Weights of a small contrastive audio-text model.
Training: soap at rate 0.0033, 7600 steps, batches of 512.
Rows from block 8 of the text encoder of a small contrastive audio-text model, named by matrix and row number. Rows with one number belong to one neuron. Each number is 128 + 32 x the weight over its row's rms, rounded and kept within 0 to 255. All counts start at 0.
After each neuron's rows are labels from the 100 texts, of 14848, where the neuron reaches its highest value: "tokens" is the input token at the peak. Only what is clearly more common there than usual is listed. The data: short read English sentences (LibriTTS-R). In brackets: how many of the 100.
# fc1: MLP up (text_encoder.blocks.8.mlp.fc1.weight, 768x128), inputs 0-127
# fc2: MLP down (text_encoder.blocks.8.mlp.fc2.weight, 128x768, transposed), outputs 0-127

fc1.112 [128 196 124 157 117  55 139 103  80 124 121 140 107 119 119 124 178 139 150 161  66 168 106 178 123 129 157 123 103 157  73  92 100  88  90 172 153  91 162 125 149 137 138 130 112 123 113 120 112  85 152  92 144 140 140 189 150  88  89 103 162  61 171 145 169 131 131  97 111 144 145  91 135  85 115 203 177 120 145  85  89 108 128 138  94 129 145 125 114 132 164  87 102 142 158 165 124  63 124 114 168  76 122 160  62  81 143 146 198 112 163  99 121  96 143 101 139 137 167 149  94 118  66 131 127 152 190 170]
fc2.112 [138 129 107  82 121 117 138 135  92 133 172 140 104 167  90 152 184 100 168 119 145  95 128 195  80 123 111 161 121 122 141 202 124 126 139 195 119  97 143 173 126 130 104 172 106  92 144 150 195 156  91 112 188 106  83  96  85 203 134 168 112 191 122 151 165 166 150 121 144 142 133 163  90 123  95 144 157 115 140 111 120  97 123 105 115  64 115 100 170 141  65 131 113 157 157 110  95 191 184 137 113 115 189  63 177 139 127  92 164 122 148  81 127 125 127  99 133  70 155 136 146 121 182 122 123 117 100  98]
tokens: "<end>" (45)

fc1.196 [152 155 118 127 103 145 140 159 110  96  86 215 142 123 173  83 171 147 116 105 109 147 140 134 127 162 166 113 161 169 134 171 124 142 197 179 149 119 158 131 143 131  93 138 139 127 179  62 131 111 133 131  92 127 107 159  92 162 164 154 130 171 122 151 105 111 131 102 155 154 186 140 173 104  91  74 102  75 122 110 110 184 166 140 132 108 179 164 108 125 111  73 163 165 132 152 125 120 187  85 125  51 143 154 146 187  48 161  97 165 145 116  94 130 141 144 161  97 144  98 124 155 103  68 168 107 132  78]
fc2.196 [176 139 164 103  77 122 184 202 146  91 124  92 107 109 122 114 106 120 177 171  99 126 148 207 109 113 162  84  87 126  77 151 154 133 153 140 139 134 117  73 159 111 129 142 107 122 146 174 131  80  85 148 142 146 175 142 160 141 103 184 111 132 182 135 120 144 117 125 121 109 100 194  92 123 156 183 122  94 135 151  91 106 106  84 108 156 163 162 127  80  67 140 139 182  97 142 101 117 174 117 104 154  89 100  92 172 102 148 166  88 173 131 141 107 117 191  74 160 142 142 137  79 106 102 146 145  66 166]
tokens: "i'm" (71)

fc1.323 [147 158 114 101 178 107 133 107  84 184 116 109  92 149 114 120 146 160 113 102 137 166 115 139 174 206 124  96 105 150 157  98 148 148 166 140 137  45  90  86 134 107 163 118 115  87 128  96 135 106 101  83  63 165 165 139 159 109 104 136 163 124 133  69 140 142 200  72 102 132 159 121 170 128 104 126 149 222 144  81 159 166 121  96 127 114 133 118 128  95 127 163  78 133 140 160 119 193  83 117 164 154  77  78  97 164 110 121 108 122  96 139 113 116 134 161 202 106 161 161  97 111 132 153  76 106  96 131]
fc2.323 [137 174 120 171 121 165  97 147 116  64 143 115 146 155 136 136 137 125 145 148  91 124 128 160 121  69 130 114 126  66 147 147 123 128  94 120 127 129 176 171 127 155 177 154 146 140 134 157 146 171 127 192 186  75 116  75  96 138 119 138 149 100  94 150 176  68 123 130 124 122 103  67 140 166 164 134 141  93 129 116 167  78  90 206 149 108 108 191 125 162 119  92  94 115 124 107 178  95 139 168 151 153 139 135 101  85 120  78  89 122 148 146 112 126 184 108  32 137  87 112 151 146 123  35 162 103 111 113]
tokens: "he" (9); "not" (7)

fc1.324 [125 139 129 153 116 160 133 150 117  98 140 151  98  71 144 130 138 128 111  59 121 169 131 155  96 120 152 141 149  79 124 148  70 182 133  46 129 177 151 103 140  86 144 125 132 182 129 142 115  82  82  83 129  77 104 129 161 209 176  90 102 154  91 179 170 133 113 112 157 149 141 145 124 147 100 147 169  96 210 160 117 140  65  91 107 113 189 140  91 108 172 117 131 115  67 139 172  99 122 139 122 125 118 155 121  78 153 132  86  95 127  84 138 127 167 168 112 150  89 117 167  61 136 148 157  92  85 131]
fc2.324 [173 125 107 112 151 135 150 121 109 134 132 163  75 156 103 159 112 111 150 183 130 166 107 119  73  76 186   8 183  86 122 146 115 123 101 166 117 146  88 109 173 110  88  97  81 132 145 114 135  97 164 187 156 150 137 141 165 162 153 162 156 148 157 147 128  84 141 224  99 132 192 171 147 145 108 107 128  88 130 103  81 116 178 145  65 164 131 124 110 140  82 152 136 130 108 203 146 159 161 133 124 122 133 106 188 159  81 134 131  91 124 116 136 144 141 124 134 142 176 113 150 156 122 104 151 110 143 107]
tokens: "i'm" (94)

fc1.2 [155 107 136  94 113 106 227 117 133 154 154 182 127 101  85 165 122 114  93 177 118 120 126 165 122 160  84 102 169 104 168 109 122 136  97 135  85 155 137 120 150  96 124 120 174  91 127  95 171 185  82 165 142 153 127 169  94  45  94  99 125 159 126 161  85 128 134 175 122 137 134 162 124  88 139 104  60 147  91 102 128 130  66 147  92 152 168 156 162 126 128 122 133 232  98  82  86 127  99 129 117 128 166 106 143 129 176  83 141 167  91 113 137 158 146  75  71 118 143 112 121 135 157 103 105 139 102 165]
fc2.2 [113 129 105  94 106 135  98 131  90  87 141  84 115 119  99 154  60 105 120 173  94 132 132 173  71  80 132 142 132  89 174 166 146  84 131  86 105 151 139 159 165 107  65 104  57 104 129 164  95  96 127 153 157 156 126  61 158 202  90 118 125 122 106 151  89 153 104 155 156  98  23 109 173 170 148  98 142 139 176 173 112 117 115 103 124 148 107 122 109 116 112 167 169 123 155 142  79 161 119  73 126 173 119 148  98 175 107 127 102  92 166 136 110 185 135 111 138 182 116 114  99 180 122 111 153  96 129 113]
tokens: "this" (7)

fc1.674 [ 82 105  74  65 158 122 177  85 133  89 106 128  94 104 136 106 160 151 143 107 163 118 138  71 112 149 129  92  75 124 114 118 149  85  94 119 142 106 121 102  89 128 193 163 133 140 114  87 189 160 158 104 118 125 134 115 156  90 154 155 206  77 158 108 109 108 155 114 185 153 187 171 154 111 140  89 137 153  89 119 150 131  52 157 107 131 157 124 149 103  85 145 140 149 137  94 102 152  47 118 133 160 117 120  98 103  82 108  81  96 141 158  72  98 153 218 135 145 124 170 138 148 111 136 131  80 157 136]
fc2.674 [138 125 105 150 151 167  97 116 126 132 143 120 119 134 154 140  49 171 133 100 149 144 103 143 129 131 119 168 149 154 160 120  58 148 146 151  98  94 119 133 135 189 144  98 108  67 167 103  55 136 116 143 178 103 143 146 134 132 121 143 178 144 127 197  93 136 137 129  90  95  73 139 105  61  97 166  66 122 193  82 124 101 141 159 153 170 132  98 140 100 158 117 129  99 106 101 180 166 206 143 182  99 110 117 145  84 139 147 147 176  92  91 106 133 162 107 104 159 107  98 139 117 111  99  28 146  98 129]
tokens: "he" (14); "to" (9); "you" (8); "do" (7)

fc1.126 [149 121 110 158 135 121 109 125  88 171  78 177  98 128  79 153 151 138 128 118 153 144 128 123 133 125 131 151 138 178 120 122 142 118  93 145 168  97 120 116 174 117  83 146 141 123  83 158 116  91 174  72  95 148 109 166 157 145 168 134 156  99 136 180 179 123  80 163  88 150  98 132 106 123 141 151 121 138 145 143 184 195 161 107  85 108 102  80 167 133 106  86 132 250  85  67 134 137 105 105 166 123 116 163 168 170 164 119 175  89 132  96 113  98 103  66 100 183 118  89 106 121 155  58 136 152 157 119]
fc2.126 [113 139 106 120  78 172 159 155 101 145 143 106 137 120 200 117 167 178 194 119 114 103 103 128 138 122  96 173 105 113 138 138  91 174 188 129 135 133 124 127 113 109 173  69 158 133 129 139 131  90 114  96 131 115  61 165  70 154 138 101 154 113  95 118 141 151 136 153 133 137 143  98 114 117 145  26  96 136 142  55 147 127 139 140 149 130 107 148 161 122  79 119  92 121 142 100 163 194 129 132  89 156 162 129  77 199 111  81 162 117 185  78 127 129 129 128 113 131 129  71 217 144  77 160 160 152 155 102]
tokens: "<end>" (34); "it" (7)

fc1.358 [202 153 158 130 115 138  91 142 139 146 141 139 160 138  94 111 127  85 155 142  85 204 139 124  95 124 138  83 116 106 125 159  78 153 129 152 117 177 167  76 141 153 141 134  87 153 108  83 112  83 179 107 137 202 160  74 162 148 176 116 102  89  97 151 117 128 117 134 117 101 176 170 106 166 130 168 157 144 134 200 180 147 132 163 114  86 193  85 128 185 106 141 156 104 129 134 169 168 134 136 116  92  84 128  85 104 110 160 128  79 111 134 138 102  86 158 148 140  80 138  91  48  97 167 103 164 141 135]
fc2.358 [115  70 120 121 106 177  96 133 125 156 141 104 164 132 135 158 134  37 140 132 107 108 144 137 120 161  96 133 160 141  92  99 135 163 115 118 164 133 107 115 135 136 119 148 119 148  98 101 136 126 168 168 101  57 134 183 126 147 167  72 156 228 133 150 130  91 140 195 141 114 173  97 144 136 125 131 140  82 210  50 112  53 122 128  78 181  68 166 131 125 112 157 102 109 129  99 105 141 136 141 131 149 183  93 175 145 106  82 109 115 124 140 137  92  98 112 172 139 165 119 133 187 103 139 183 101 141 135]
tokens: "i'm" (37)

fc1.724 [102 168 134 101 100 191 118 130 123 133 118 100 166 129 183 158 120 113 137 187 153  58 147 120 104 110 176 124 109  90 144 126  75 131 190 117  87  81 133 120 155  59 184 121 137 129  87 127 140 123 129 110 180  85  95 144  89 110 125 158 161 113 118 118 136 132 100  87  88 106  81 166 123 132 149 155 157 142  99 160 124  70 143  95 153 117 136 131 109 155 201 127  72 136  94 112 169 125  90 188 153 106 110 150 142 115  91  68  70 119 140  94  92 187  82 189 176 135 154 116 139 139 104  71 189 112 150 114]
fc2.724 [ 95 134 111 172 194 114 188 110 143 116 155 145 131 134 108 125 141 109 115 169 106 137  96 164 130 111 153  81 194 110 131 102 123  99 123 115  80 127 148 114 152 197 117 135  60 157  95 149 167 164  97 146 150 103 135 167 156 118 176  96 129 117  23  72 128 109 146 148  78 130 162  71 125 134 126 100 112 131 116 183  98  98 158 199 159 144 122 150  87  81 121 144 145  81 109 114 152 126 172  80 164 157 126 112 106 128 133 106 147 141 101 140 126 130 175  85 138 168  90  92 107 120 102 107 161 182  40  94]
tokens: "not" (16); "no" (10); "how" (7)

fc1.363 [ 94 129  94  68 114 117 155 142 173  88 176  45 132 111 119 108 107 150  88 154 147 146 124  97 122  40 136 140  94 124 130 142 146 138  94 159 107 129 120  97 181 123 201  97 131 136   0 146 124 131 156 169 134 123 140 116 160 103 136  83 166  97 149  67 134 129  90 143 199 109 109 139 129 149 120 113 107 185 132 149 154 135 134 117 143 113 106 137  99 115 130 147 129 116 115 121 126 139 141 158 165 138  99  64 146 116 109 185 159 109  54 116 110 111 111  93 162  99 152  73 165 103 136 123 152 170 185 100]
fc2.363 [154 189 111 176 149 149 110 109  44 121 165 128 119 212  92 184 142 157 159 101 107 111 129 135  95 144 200  99 103 158 144 143  88 110 142 115 129  75 191 127 109 141 162 126 118 122 140 159  97 162  59  82  88 106 133 106  90 170 152 135  75 128 115 168 170 124  84 137 112 111 124 142 138 134 133 169 165 129 101 157 148 116 175 114 108 185 199 125 138 116 103 119 131 177 110 158 162 176 143 132 141 121 181 188 169 116  81 154  80 148 193 122 134 149 106 160 120 155  96 110 152 122 125 132 134  89  67 131]
tokens: "<end>" (24)

fc1.515 [ 87 107 108 119  80 103 135 149 169 159 111 163 135  60 144  91 109  95  79 113 133 114 146 119 143 142 130 165 149 105 108 177 107  60 107 131 173 193 157 170 134  80 170  83 117 183 106 132  80  86 111 139 119 151  58 103 168  74 162 141 123  61 129 133 166 141 158 115 140 143 113 156 133 138 140 101  79 126 157 127 181 109  81 186 143 111 147 150 124 111 184 127 120 139  98 200 139 135  86 126 101 174  86 128 104 133 197 142 146 118 121 117 172 106 139 114 211 165 148 115 107 145 160 139 150  63 117 145]
fc2.515 [149 138 181 116 159  86 140 117 120 183 110 146 140 152 122 102 136  85 200 116 102 108  80 134 163 111 128 120  71 174 149 117  93  94 130  88 105 130 162  87 153 148 113 169  89  95  90  78 120 106  91 113 135 130 151 120 160 204  81 132 113 135  71  84 117 164 105 235  58 166  84 151 186 114 175 155 122 153 138  91 141 123 124 113 106 136 160  92 123 143 121  74 114 162 124 126  97 130 194 105 169 101 102 144 125 110 138 103 118 115 181 118 101 170 115 137 115 165 126 115  96 110 168 114 148 125  44 133]
tokens: "you" (18)

fc1.174 [187 163  92 143 156 144 142 173  96 128 149 167 130 169 118 207  85 111 157 137 141 138 138 167  72 109 192  37 135 130 119 134 106 140 122 108 101 138  89 135 110 130 156 161  94 124 128 148  79 134 138 166 144 140 152 182 126 196 154 150  84 134 106 124 169  95 129  98 167 114 145 156 104 135 111 154 139  79 167 179 139 117 113 130 108  99 222 139 142 152 149 115 184 108 109 169 140 110 133  82  95  51  97 141 127 145 120 173 171 126 168  53  86  86 129 115 117 150  78 127 161 153 101 125 137 125  95 101]
fc2.174 [121 190 163 114  56 168 139 115 101 103 149 159  73 145  97 151 194 159 137 138 154 161  97 119 123 148 150  79 172  97 120 172 132 217 128 166 180 119  55  93 162  88 111 127 104 143 100 112 155 108 112 143 147 176 158 170 196 141 129 132  55 154 200 124 125 160 153 144 142 138 181 134 127 200 103  73 157  90 152 111 107 112  83  88  99 172 138 129 159 121 144 166  96 160 149 158 159 127 135 137 155 157 146 151 152 103 119 104 176  90 119 115 144 114 118 143 128 136 122 159 181  96 136 127 103 170 112 126]
tokens: "i'm" (94)

fc1.622 [118 112 114 137 150 146 129 111 148  82 123 133 152 146  44  92 100 167 150  78 129  91  43 195 127 168 142 161 142 163 193  80 133 170 160 128  83 128 130 140 164 183 102 105 143 110 167 148 142 126 101 138  89 115 182 110 172 153 116 139 122 102 165 130 170  77 102 147 199 119  94 151  84 112 127 113  95 166 121 117 167 102 130 114 167 143 119 102  55 106 108 127  99 135 135 105 157 124 135 159 142 123 103 151 198 151 157 117 146 165 131 150 118  99  61 166 123 133 210 198 115 132 129 134 150 109 177 153]
fc2.622 [124 113 151  90 175 129  99 100 134 129 121 125 143 125  90 121 136  90 118 136  65 149 126 112 183 107 160 122  57  53  74 109 150 139 119 115 124 124 160 111  90 162 150 102 135  77 152  69 140 133 171 130 186 200  96 131  97 119 178 132  99 114  93  87 151 160 160  91 111 133 221 173 162 106 166 171 131 113 119 116 136 145 131  91 177 106 130 106 211 127 136 162 134 101 104 133  92 143 106 121 131 106 110 114  49 135 142 131 111 126 110 128 154  75 184 137 128 181  73 101 137 147 167 138 162  82  82 106]
tokens: "not" (13); "dear" (7)

fc1.107 [157 154 171 158 121 135 150 123  73 125 147 160  67 102 136 179 151  82 126 182 164 144 183 122  87 134 153  51 139 115 200 146 122 137 176  90 150 102 129  97 100 126 118 122 116 180 143 145 123 148 154 179 173 171 142 145 184 138 122 150 110 138 206 136 133 109  82 128 150 146 147 127 136 118 144 159 151 136 103 145 124  86  87  64 149 130 205 155 170 107 185 114 104 132 135 156 160 111  89 132 123  87  66 146 103 105 131 137 182 137 200 116 147  63 158 135 102 116 140 100 123 109  70 171 136 141  86 151]
fc2.107 [190 155 108  81 100 148 137 124 134 106 115 109 127 164 132 122 118 117 144 143 160 116 142 135 105  95 173  62  99 175 176 115 136 113 184 178 144 203  76 111 166 136 133 138 116 152 160 176 193 184 185 108 133 179 184 115 110 143 139 156  58 170 124 148 171 141 119 126 151 139 140 167 121  78 116  99 160  68 128  99 135  93 125  89  92 119 136 110 137  89  90 113 183 165 133 133  88 131 108 137 175 151 100 123 102 146  95  99 174  69 145 119 143  85 167 143  96 104 193 136 126 188 137 125 114 147  62 118]
tokens: "i'm" (94)

fc1.637 [100 113 157 135 167 144 163  46 143 137 149 106 111 115 148 128 170 179  90  91  93 160 110 179 141 137 131 165 158  81 163  75 116  70 173 142  93 122  96 136  67 105 147  81 179 113 103  73 148 115 142 119 102 136  91  89 197  93 109 140 116 131  96  91 160 144 165 141 112 151 118 134 115 164 122 152 140 141 108 125 138 159 138 112  90 124 122 185 156 117 101 146  67 149  85 133 134 131 105  70 132 127 179 191 154 173  77 141 132 135 129 167 128 209 147 124 155 208 103 134  94 101 109 174  89 123  99  91]
fc2.637 [156 156 130 166  84 138 148 172 153  84 115 174 137 146 152 170  86 117 200 113 133 171 120 120  91 105 158 132 104 172  76 111 164 175 100  94 131 137 150 142 155 188 128 132  35 113  92 168 143 184 103 150 155  80 138 160 132 154 155 110 147 178 109 109 110 105 110 108 133 146  71 127 128  87 108 126 113 116 138  46 160 122 185 158 101 146 110 165 115 151 125 134 153 140  68  94 118 117 200 147 101 140 146  86 129  96 150 105 100 128 116 121  67  86  68 131 117  94  78 105 148 178 147  77 102 125  83 140]
tokens: "<end>" (45)

fc1.460 [ 98 112 125 177 137 177 127 100 130 144 129 118 144 104 105  95 137  81 136 123 123 105 130 133 108 139 134 197  88 146 165 106 154 122 105  29  97 138 141 135 155 118  64 176  99 103 136 134 131 127  89 160 129 161 150 113 144 139  64 144 148 133  67 173  94 172 172 117 118 126 133 124 154 202 120 150  85  87 145 147 151 205 107 142 147 162 174 164  84 137 135 111 181 112 139 107 175 115 121 179 149 181 156 128 118 106 148 149 100 166 160 161  69 147  91 164 109 108 199 133  71 158 167  82 134 107 161  77]
fc2.460 [ 53 126 116 159 142 115 139 171 140 134 123  76 105 126 163 130 111 158 208 210  68 119 121 129 172 141 216 104  43 148 138  72 142 137  81 112 123  99 132 164 130 124  81  81 100 125 144  82 124 111 138  99 154  89 110 161 132 114 183 140 154 167 128 125 122 147  92 143 113  91 104 110 152 158 211  73 119 170 106 126 128 109 111 115 191 118 146 122 159 146 167  98  88 134 142 157 138 103 111 118 158 124 171 128  96 159 170 132 140 144  95  63 175  77 172 108 114 149 131 124  81 102  98 112 125 120 147 118]
tokens: "was" (15)

fc1.686 [175 144 162 148 139  77 158 106 138 134  71 111 140  97 135 119 190  99 148 171  81  54 169  94 102 103  87 151 168 133  15 128 111 122 110 127 134 137 110 172 115 102 192  68 142 114 159 112 116 154 128 109 173 140 121 194 144 108 128  57 187 114 102 148 102 147 122 128  64 144 167 124 103 103 126 156 138  59 131 134 130 151 132  99 156 134 169  80 143  76 137 107 121  95  83 109  94 119 123  96 160 130 163 144  82 100 135 161 136 131 175 131 159 126  84 112 165  98 182 121 156 137 166 112 166 101 121 118]
fc2.686 [124 141 117 122 132 151 138 159 129 153 145 180 142 163  95 106 173 129 147  70 116 119 103 151 133 123  96 142  57 141  64 123 175 109 148  90 109  91 133 192 190 150  90 132 110  73 140 157 191 140 121 175 134 160 188  70 153 160  89 141 143 118  75 104  80 127 191 138 123 118  72 141 153 112 111 122 107 121 148 200 164 107  85 166 120 168 165 112 110 156 121 143  78 121 135 140 128  81 162 117 135  71 119  90 174 119 150 113  92 152 112  93 129 130  92 120 168 160 123  73  58 104 100 139 111 198 136 138]
tokens: "<end>" (71)

fc1.214 [136 152 135 150 144 122 142  92 171 128 151 151 205 139 173 152 165 155  97 110 153 175 149  97  84 114 159 182 133 163 133 134 101 138 109 112 137 104 143  96 151 109 160 114 113 118 185 136  87 161 138 132 155 114 145  83  93 115 130 172  99 155  96 201  97 136 122  97 128 101 104 102 175 126 140 129 171 140 109  71 161 122 161  79 119 131 145 106 200 104 147  66 102 121 132  77  93 129 125 163  86 143 133  95 183  95  93 115 138 111 137  85  25 149 122 152  75  82 116 194  65  75 103 136 122 143  85 116]
fc2.214 [152 152  77 162 131 121 135 124 177 149 133 149 142 117 105 144 182 131 170 162 104 143 145 155 135 122 123 112  84 151 134 164 128 186 129 167 123 141 144  89  95 138  82 124 119 156 182 193 144 131 140  99 100 119 153 106 105 178 155 138 176 154 140  70 139 142 115 190 148 140 124  79  99 115 110  99 143 172 120  58  77 111 182 116 115 113 107 204  70 128 112 117 160 155 109 138  76 163 126 126 141 136 177  91 106 169 138 147 165 166 159 155 175 145 103 137 199  71  85  97 116  86  74  57 149 105 127  78]
tokens: "was" (8)

fc1.25 [ 58 143 158 116  86 125 125 121 160 149 144 148  75 180 115 103 106 129 117 141 175 147 129 129 105 111  83 134 105  75 108 173 117  65  83 154  42 155 143 149 168 126 120 190 128 151 160 140 172 115 140 164 143 103 119  14 113 118 115 107 167 148 174 104 145 158 150 118 156 210  90 105 116 121 137 109  69 166  61  95 146 123  88 170  86  84 130 134 134 154 116 186 153 112 153 124 140 127 137 169 195 176 143 143 118 159 139 122 100 144 135 139 132 128 138 113 153 123 117 137 121 161 109 137 127 161 202 113]
fc2.25 [189 113 137 119 152 105 116  73 176 156 139 133 133  78 137 164 124 151 131  90 131  85 115 100 114 123 123 190 131 171 114 111  94 119 136  67 131  91 156 150  88 167 138 179 133 113  73 161 144  93 153  96  80 104 111 196 159 133  98 217 114 138  64 147 149 108 114 110  95  77 147 141  65  77 133 150 156 114 151 123  66 131 160 100 124 119 126 103  94 139 153 104  69 172  81 130 155  51  78 107 151 118 114 139 153 115 138 150 118 129 135 101 146  98 160  93 150 201 123  91 111 146 180 147  83 148 103 123]
tokens: "<end>" (60)

fc1.405 [198  96 155  86  94 113  92 157 167 194 118 123  79 141 153 169 120 141  93 128  98 156 106 116  97 101 204 186 135 142 106 172 165 179 132 144 153 166 136 139 110 110 199 164 132 100 119 136 119 121 182  96  92 178 163 142  55 143 140 174  94 123 119 152 136 154 123 138  93  99 107 167 116  88 142 191 171  42 131 112  98 174 182 138 145 141 111 104 172 119  97  84 177 131 142 129 116 106 128 164 154  99 109 115 122 164 104  98 116 116 106 106 104 141 144  92 156 183 114 137 175 157 129 116 128 111 162  71]
fc2.405 [108 151 108 180 102 119 106  99  89  85 140 122 154 109 149  96 100 141 163 183 163 125 114 138 147 143 135 138 123 131 124 158 118  94 154 226  70 152 108  76  62 139  72 123 115 170 126 138 129  99  90 109 118 196 145  57 143 117 123 114 115 112 103 148 151 126 105  69 136 134 124 150 175 115 141  70 130 185 144 149 103 107 137  93  65 106  82 127 116 124  96 158 101 126 158 192 146 164 116 105  63 132 121 104 109 158  82 128 100  99 125 100 122  94 137 180  97 120  60 139 117  59 109  60 165 163 135 142]
tokens: "his" (44); "<end>" (39); "isn't" (11)

fc1.224 [108 147 125 159 163 116 101 134 111 136  90 182 137 128 101 157 126  84 140 135 120  87 121  89 108 127 166 123  83 103 144  88 160 171 148  65  95 107 152 191 108 163 180 130 114 147  74  98 109 149  94  88  95 173  72 192 134 118 176 133 139 128 210  97 115 137 135 171 113 157 100 194 124 129 140 205  95 127 109 122  89  73 118 128 126 167  80  85 126 208 169 153 125 138 112 132 125 127 134  78 108 126  85 184  82  94 129  91  91 100 152  80 123 130 128 102 146 157 157  69 133 114 103 100 124 142 169 146]
fc2.224 [109  93 118  98  77 142 101 143 153  78 146 131 112 189  94 103 134 101 218 119 159 152 152 142  72 131 100 173 102 136 103 135 128 145 152  89  99 102 138  91  68 134 145  92  83 122 146 136 146 113  59  58 170 134 108 128  95 178  59 138 180 141 112  93 152  58 109 163 136 142 135 110 172 107 184 125  59 183 121  92 104 129 152 166 115  76  88 102 129  78  98 156 155 149  79 150 162 123 156 173  94 135 114 175 154 156 114 146 137 157 123 113 166 124 131  91 138 129 102 131 112  88  76 129 158 107 133 140]
tokens: "you" (12); "he" (7)

fc1.433 [161 134 139 162 203 116  95  99 172 103 179 137 126 138 156 103 137 168 126 105 164 176 129 127 115 205 173 173 103 138 157 115 132 107 100  34 106 140 157 109 138 126 145 185 117 105 104 125 111 164  69 168 103  84 125 140 112 103 144 121 127  89 174 171 151 126 107  82 171 133 149 124 169  94 135 155 107 151 164 129 184  97 158 112  68 155 136 170  91 126 118 120 131 158 153  91 125 138 140  93 158 131 157 132 170  64  85 154 154 130 212 130  87 124  74 135  75 118 135 206  90 107 132 118 129  93 114 135]
fc2.433 [136 113 111  98  96 185 154 111 120 103  89  99 168 119 137 151 161  59  98 135 126 182 122 179 119  38 147 133 107 188  97 194 119 132 111  98  77 163 134 111  83 149 136  64 143 141  93 124 119  97  96 127 165 161 144 121 146 129 146 152 143 124 100 118 112 141  81 143 105 128 134 111 176  97 135 141 126 114 112  90 154  98 126 172 213  72  75 179  81 182 174 119 106 151 143 105  78 118 155 150 115  99 133 108 177 163 142 111 144 178 130 127 141 121 110 124 109 147  87 188 114 100  85 119 125  58 191 128]
tokens: "was" (8)

fc1.31 [125  99 166 133 151 183 109 213 183 121 109  82 115 132  75  98 131  49 150 104 121 155  93 161 133  88 176 100 126 119 149 128 111 136 103 124 156 144  88 174 150  82  95 123  70 169 139 133 122 120 101 129 109 104  65  89 141 128 105 150 158 140 120 125 108  84 218 143 141 189 124 147  77 125 164 159 122 163 139  69 175  81 171 113 128 157 107 138 137 135  66  69 175 133  93 123 116 129 134 129 145 133 132 134 153 100 118  98 100 143 134 154 161  61 114 122 141 127 168 149 143 131  87  42 137 127  81 156]
fc2.31 [103 100 106 123  94 138  94  81 129 177  89 134  97 146 173 109 188 136 117 142 158 100 136  76 112 135 113 135 138 117  70  95 101 182 140  70 112 147 142 146 153 170 148 111 112 106  39 105 134 167 158 146 120  94 115 192 115 163 146 114 111 146 121 133 156 142  92 132 107  98  64  87 207 161 107  61 145 162 123 158  96 155  78 127 138  96  62  99 175 169 176 125  97 125 113 129 150 149 136 105 101 145 117 152 129  85 105 144 109 142 127 135 194 174  60 149  93 137  84 102 164  89 107 173  98  88 144 133]
tokens: "not" (7)

fc1.414 [214 178 182 137  78 136 143 147  89 119 150 151  84 164  78 185  84  85 175 169 148 121 149 141  78 122 180  43  97 146 153 127  72 159 155 151 152 172  32  84 140 109 159 131  84 134 128 154 116  87 157 126 176 136 124 155 154 148 154 137 128 132 126 128 155 138 139 142 130  90 117 155 143 127  92 151 203 119 176 136 147 103 141 136 106 103 180 145 144 153 134 100  95 122 111 160 125 137 128 100 175  96  76  95 119 126 145 178 152 122 186  95 142  81 147  84 114  99  99  91 152 114 134 136 125 120  87 150]
fc2.414 [171 170 118 158  94 154 165 127 167 114 134 165 105 144  80 166  87 120 124 168 130 170 150 142 196 128 197  33 110 130 140 164 130 104 186 187 131 159  89 146 127  92 144 169 102 133 140 122 143 119 139 111 142 190 176 132 124 170 137 140  82 153 156 158 171 150 106 126 144 119 178 122  72 128 128  63 118  87 152 119 124 111  93  73  68 129 142  97 139  85 122 137 157 166 108 202 131  97 121 139 117 116 140 146 141 188 119 147 147  49 158 128 134 117 138 125 141  85 177 117 126 144  86 139 142 143  52 135]
tokens: "i'm" (94)

fc1.587 [ 97 136 162 154  54 111 152 154 126 190 144 115  68 170 202 105 101 118 127 138 155 111  91 121 183 140 120 174 196 108 130 119 139 160 120 110  77 129 141 146 141 101 127  90 125 155 153  99 116 125 107 172 164 126  80 114 129  94 126 172 179 109  49 127 123 128  81  79 130 133 178 169 161 135 100 133 140 139 188  68 143 153  95  77 125 103 139 135 149 116 192 127  97  80 101  88 149 140  88 146 159 132 133 171 111 171 151 184 151 127 142  87 141 117 140 149  72 120 164 124 141  73 173 153 186 107 124 167]
fc2.587 [130  95  65 154 154 123 134  88 111  89 119  69 134 119  86 128 144  84 131 143 156 122 122 156 166 123 108 125  97 158 129  79  82 143 116 157 167 117 151 110  98 124 172 137 133 124  82 146  45 121  83  94 158 121 103 210  78 135 104 170 129 121 135 161 122 132 211 143 117 180 157 113 155  80 127  75  94 142  96 215 120 125 196 175 132 142  83 131  76 144 141 123 146 145 126 111 128 139  99 122 130 108 121 110 172  84 159  55  78 125 123 104 167 147 131 193 115 149 150 177 166 139 125 106 134 128 138  74]
tokens: "was" (13); "is" (12); "it" (7)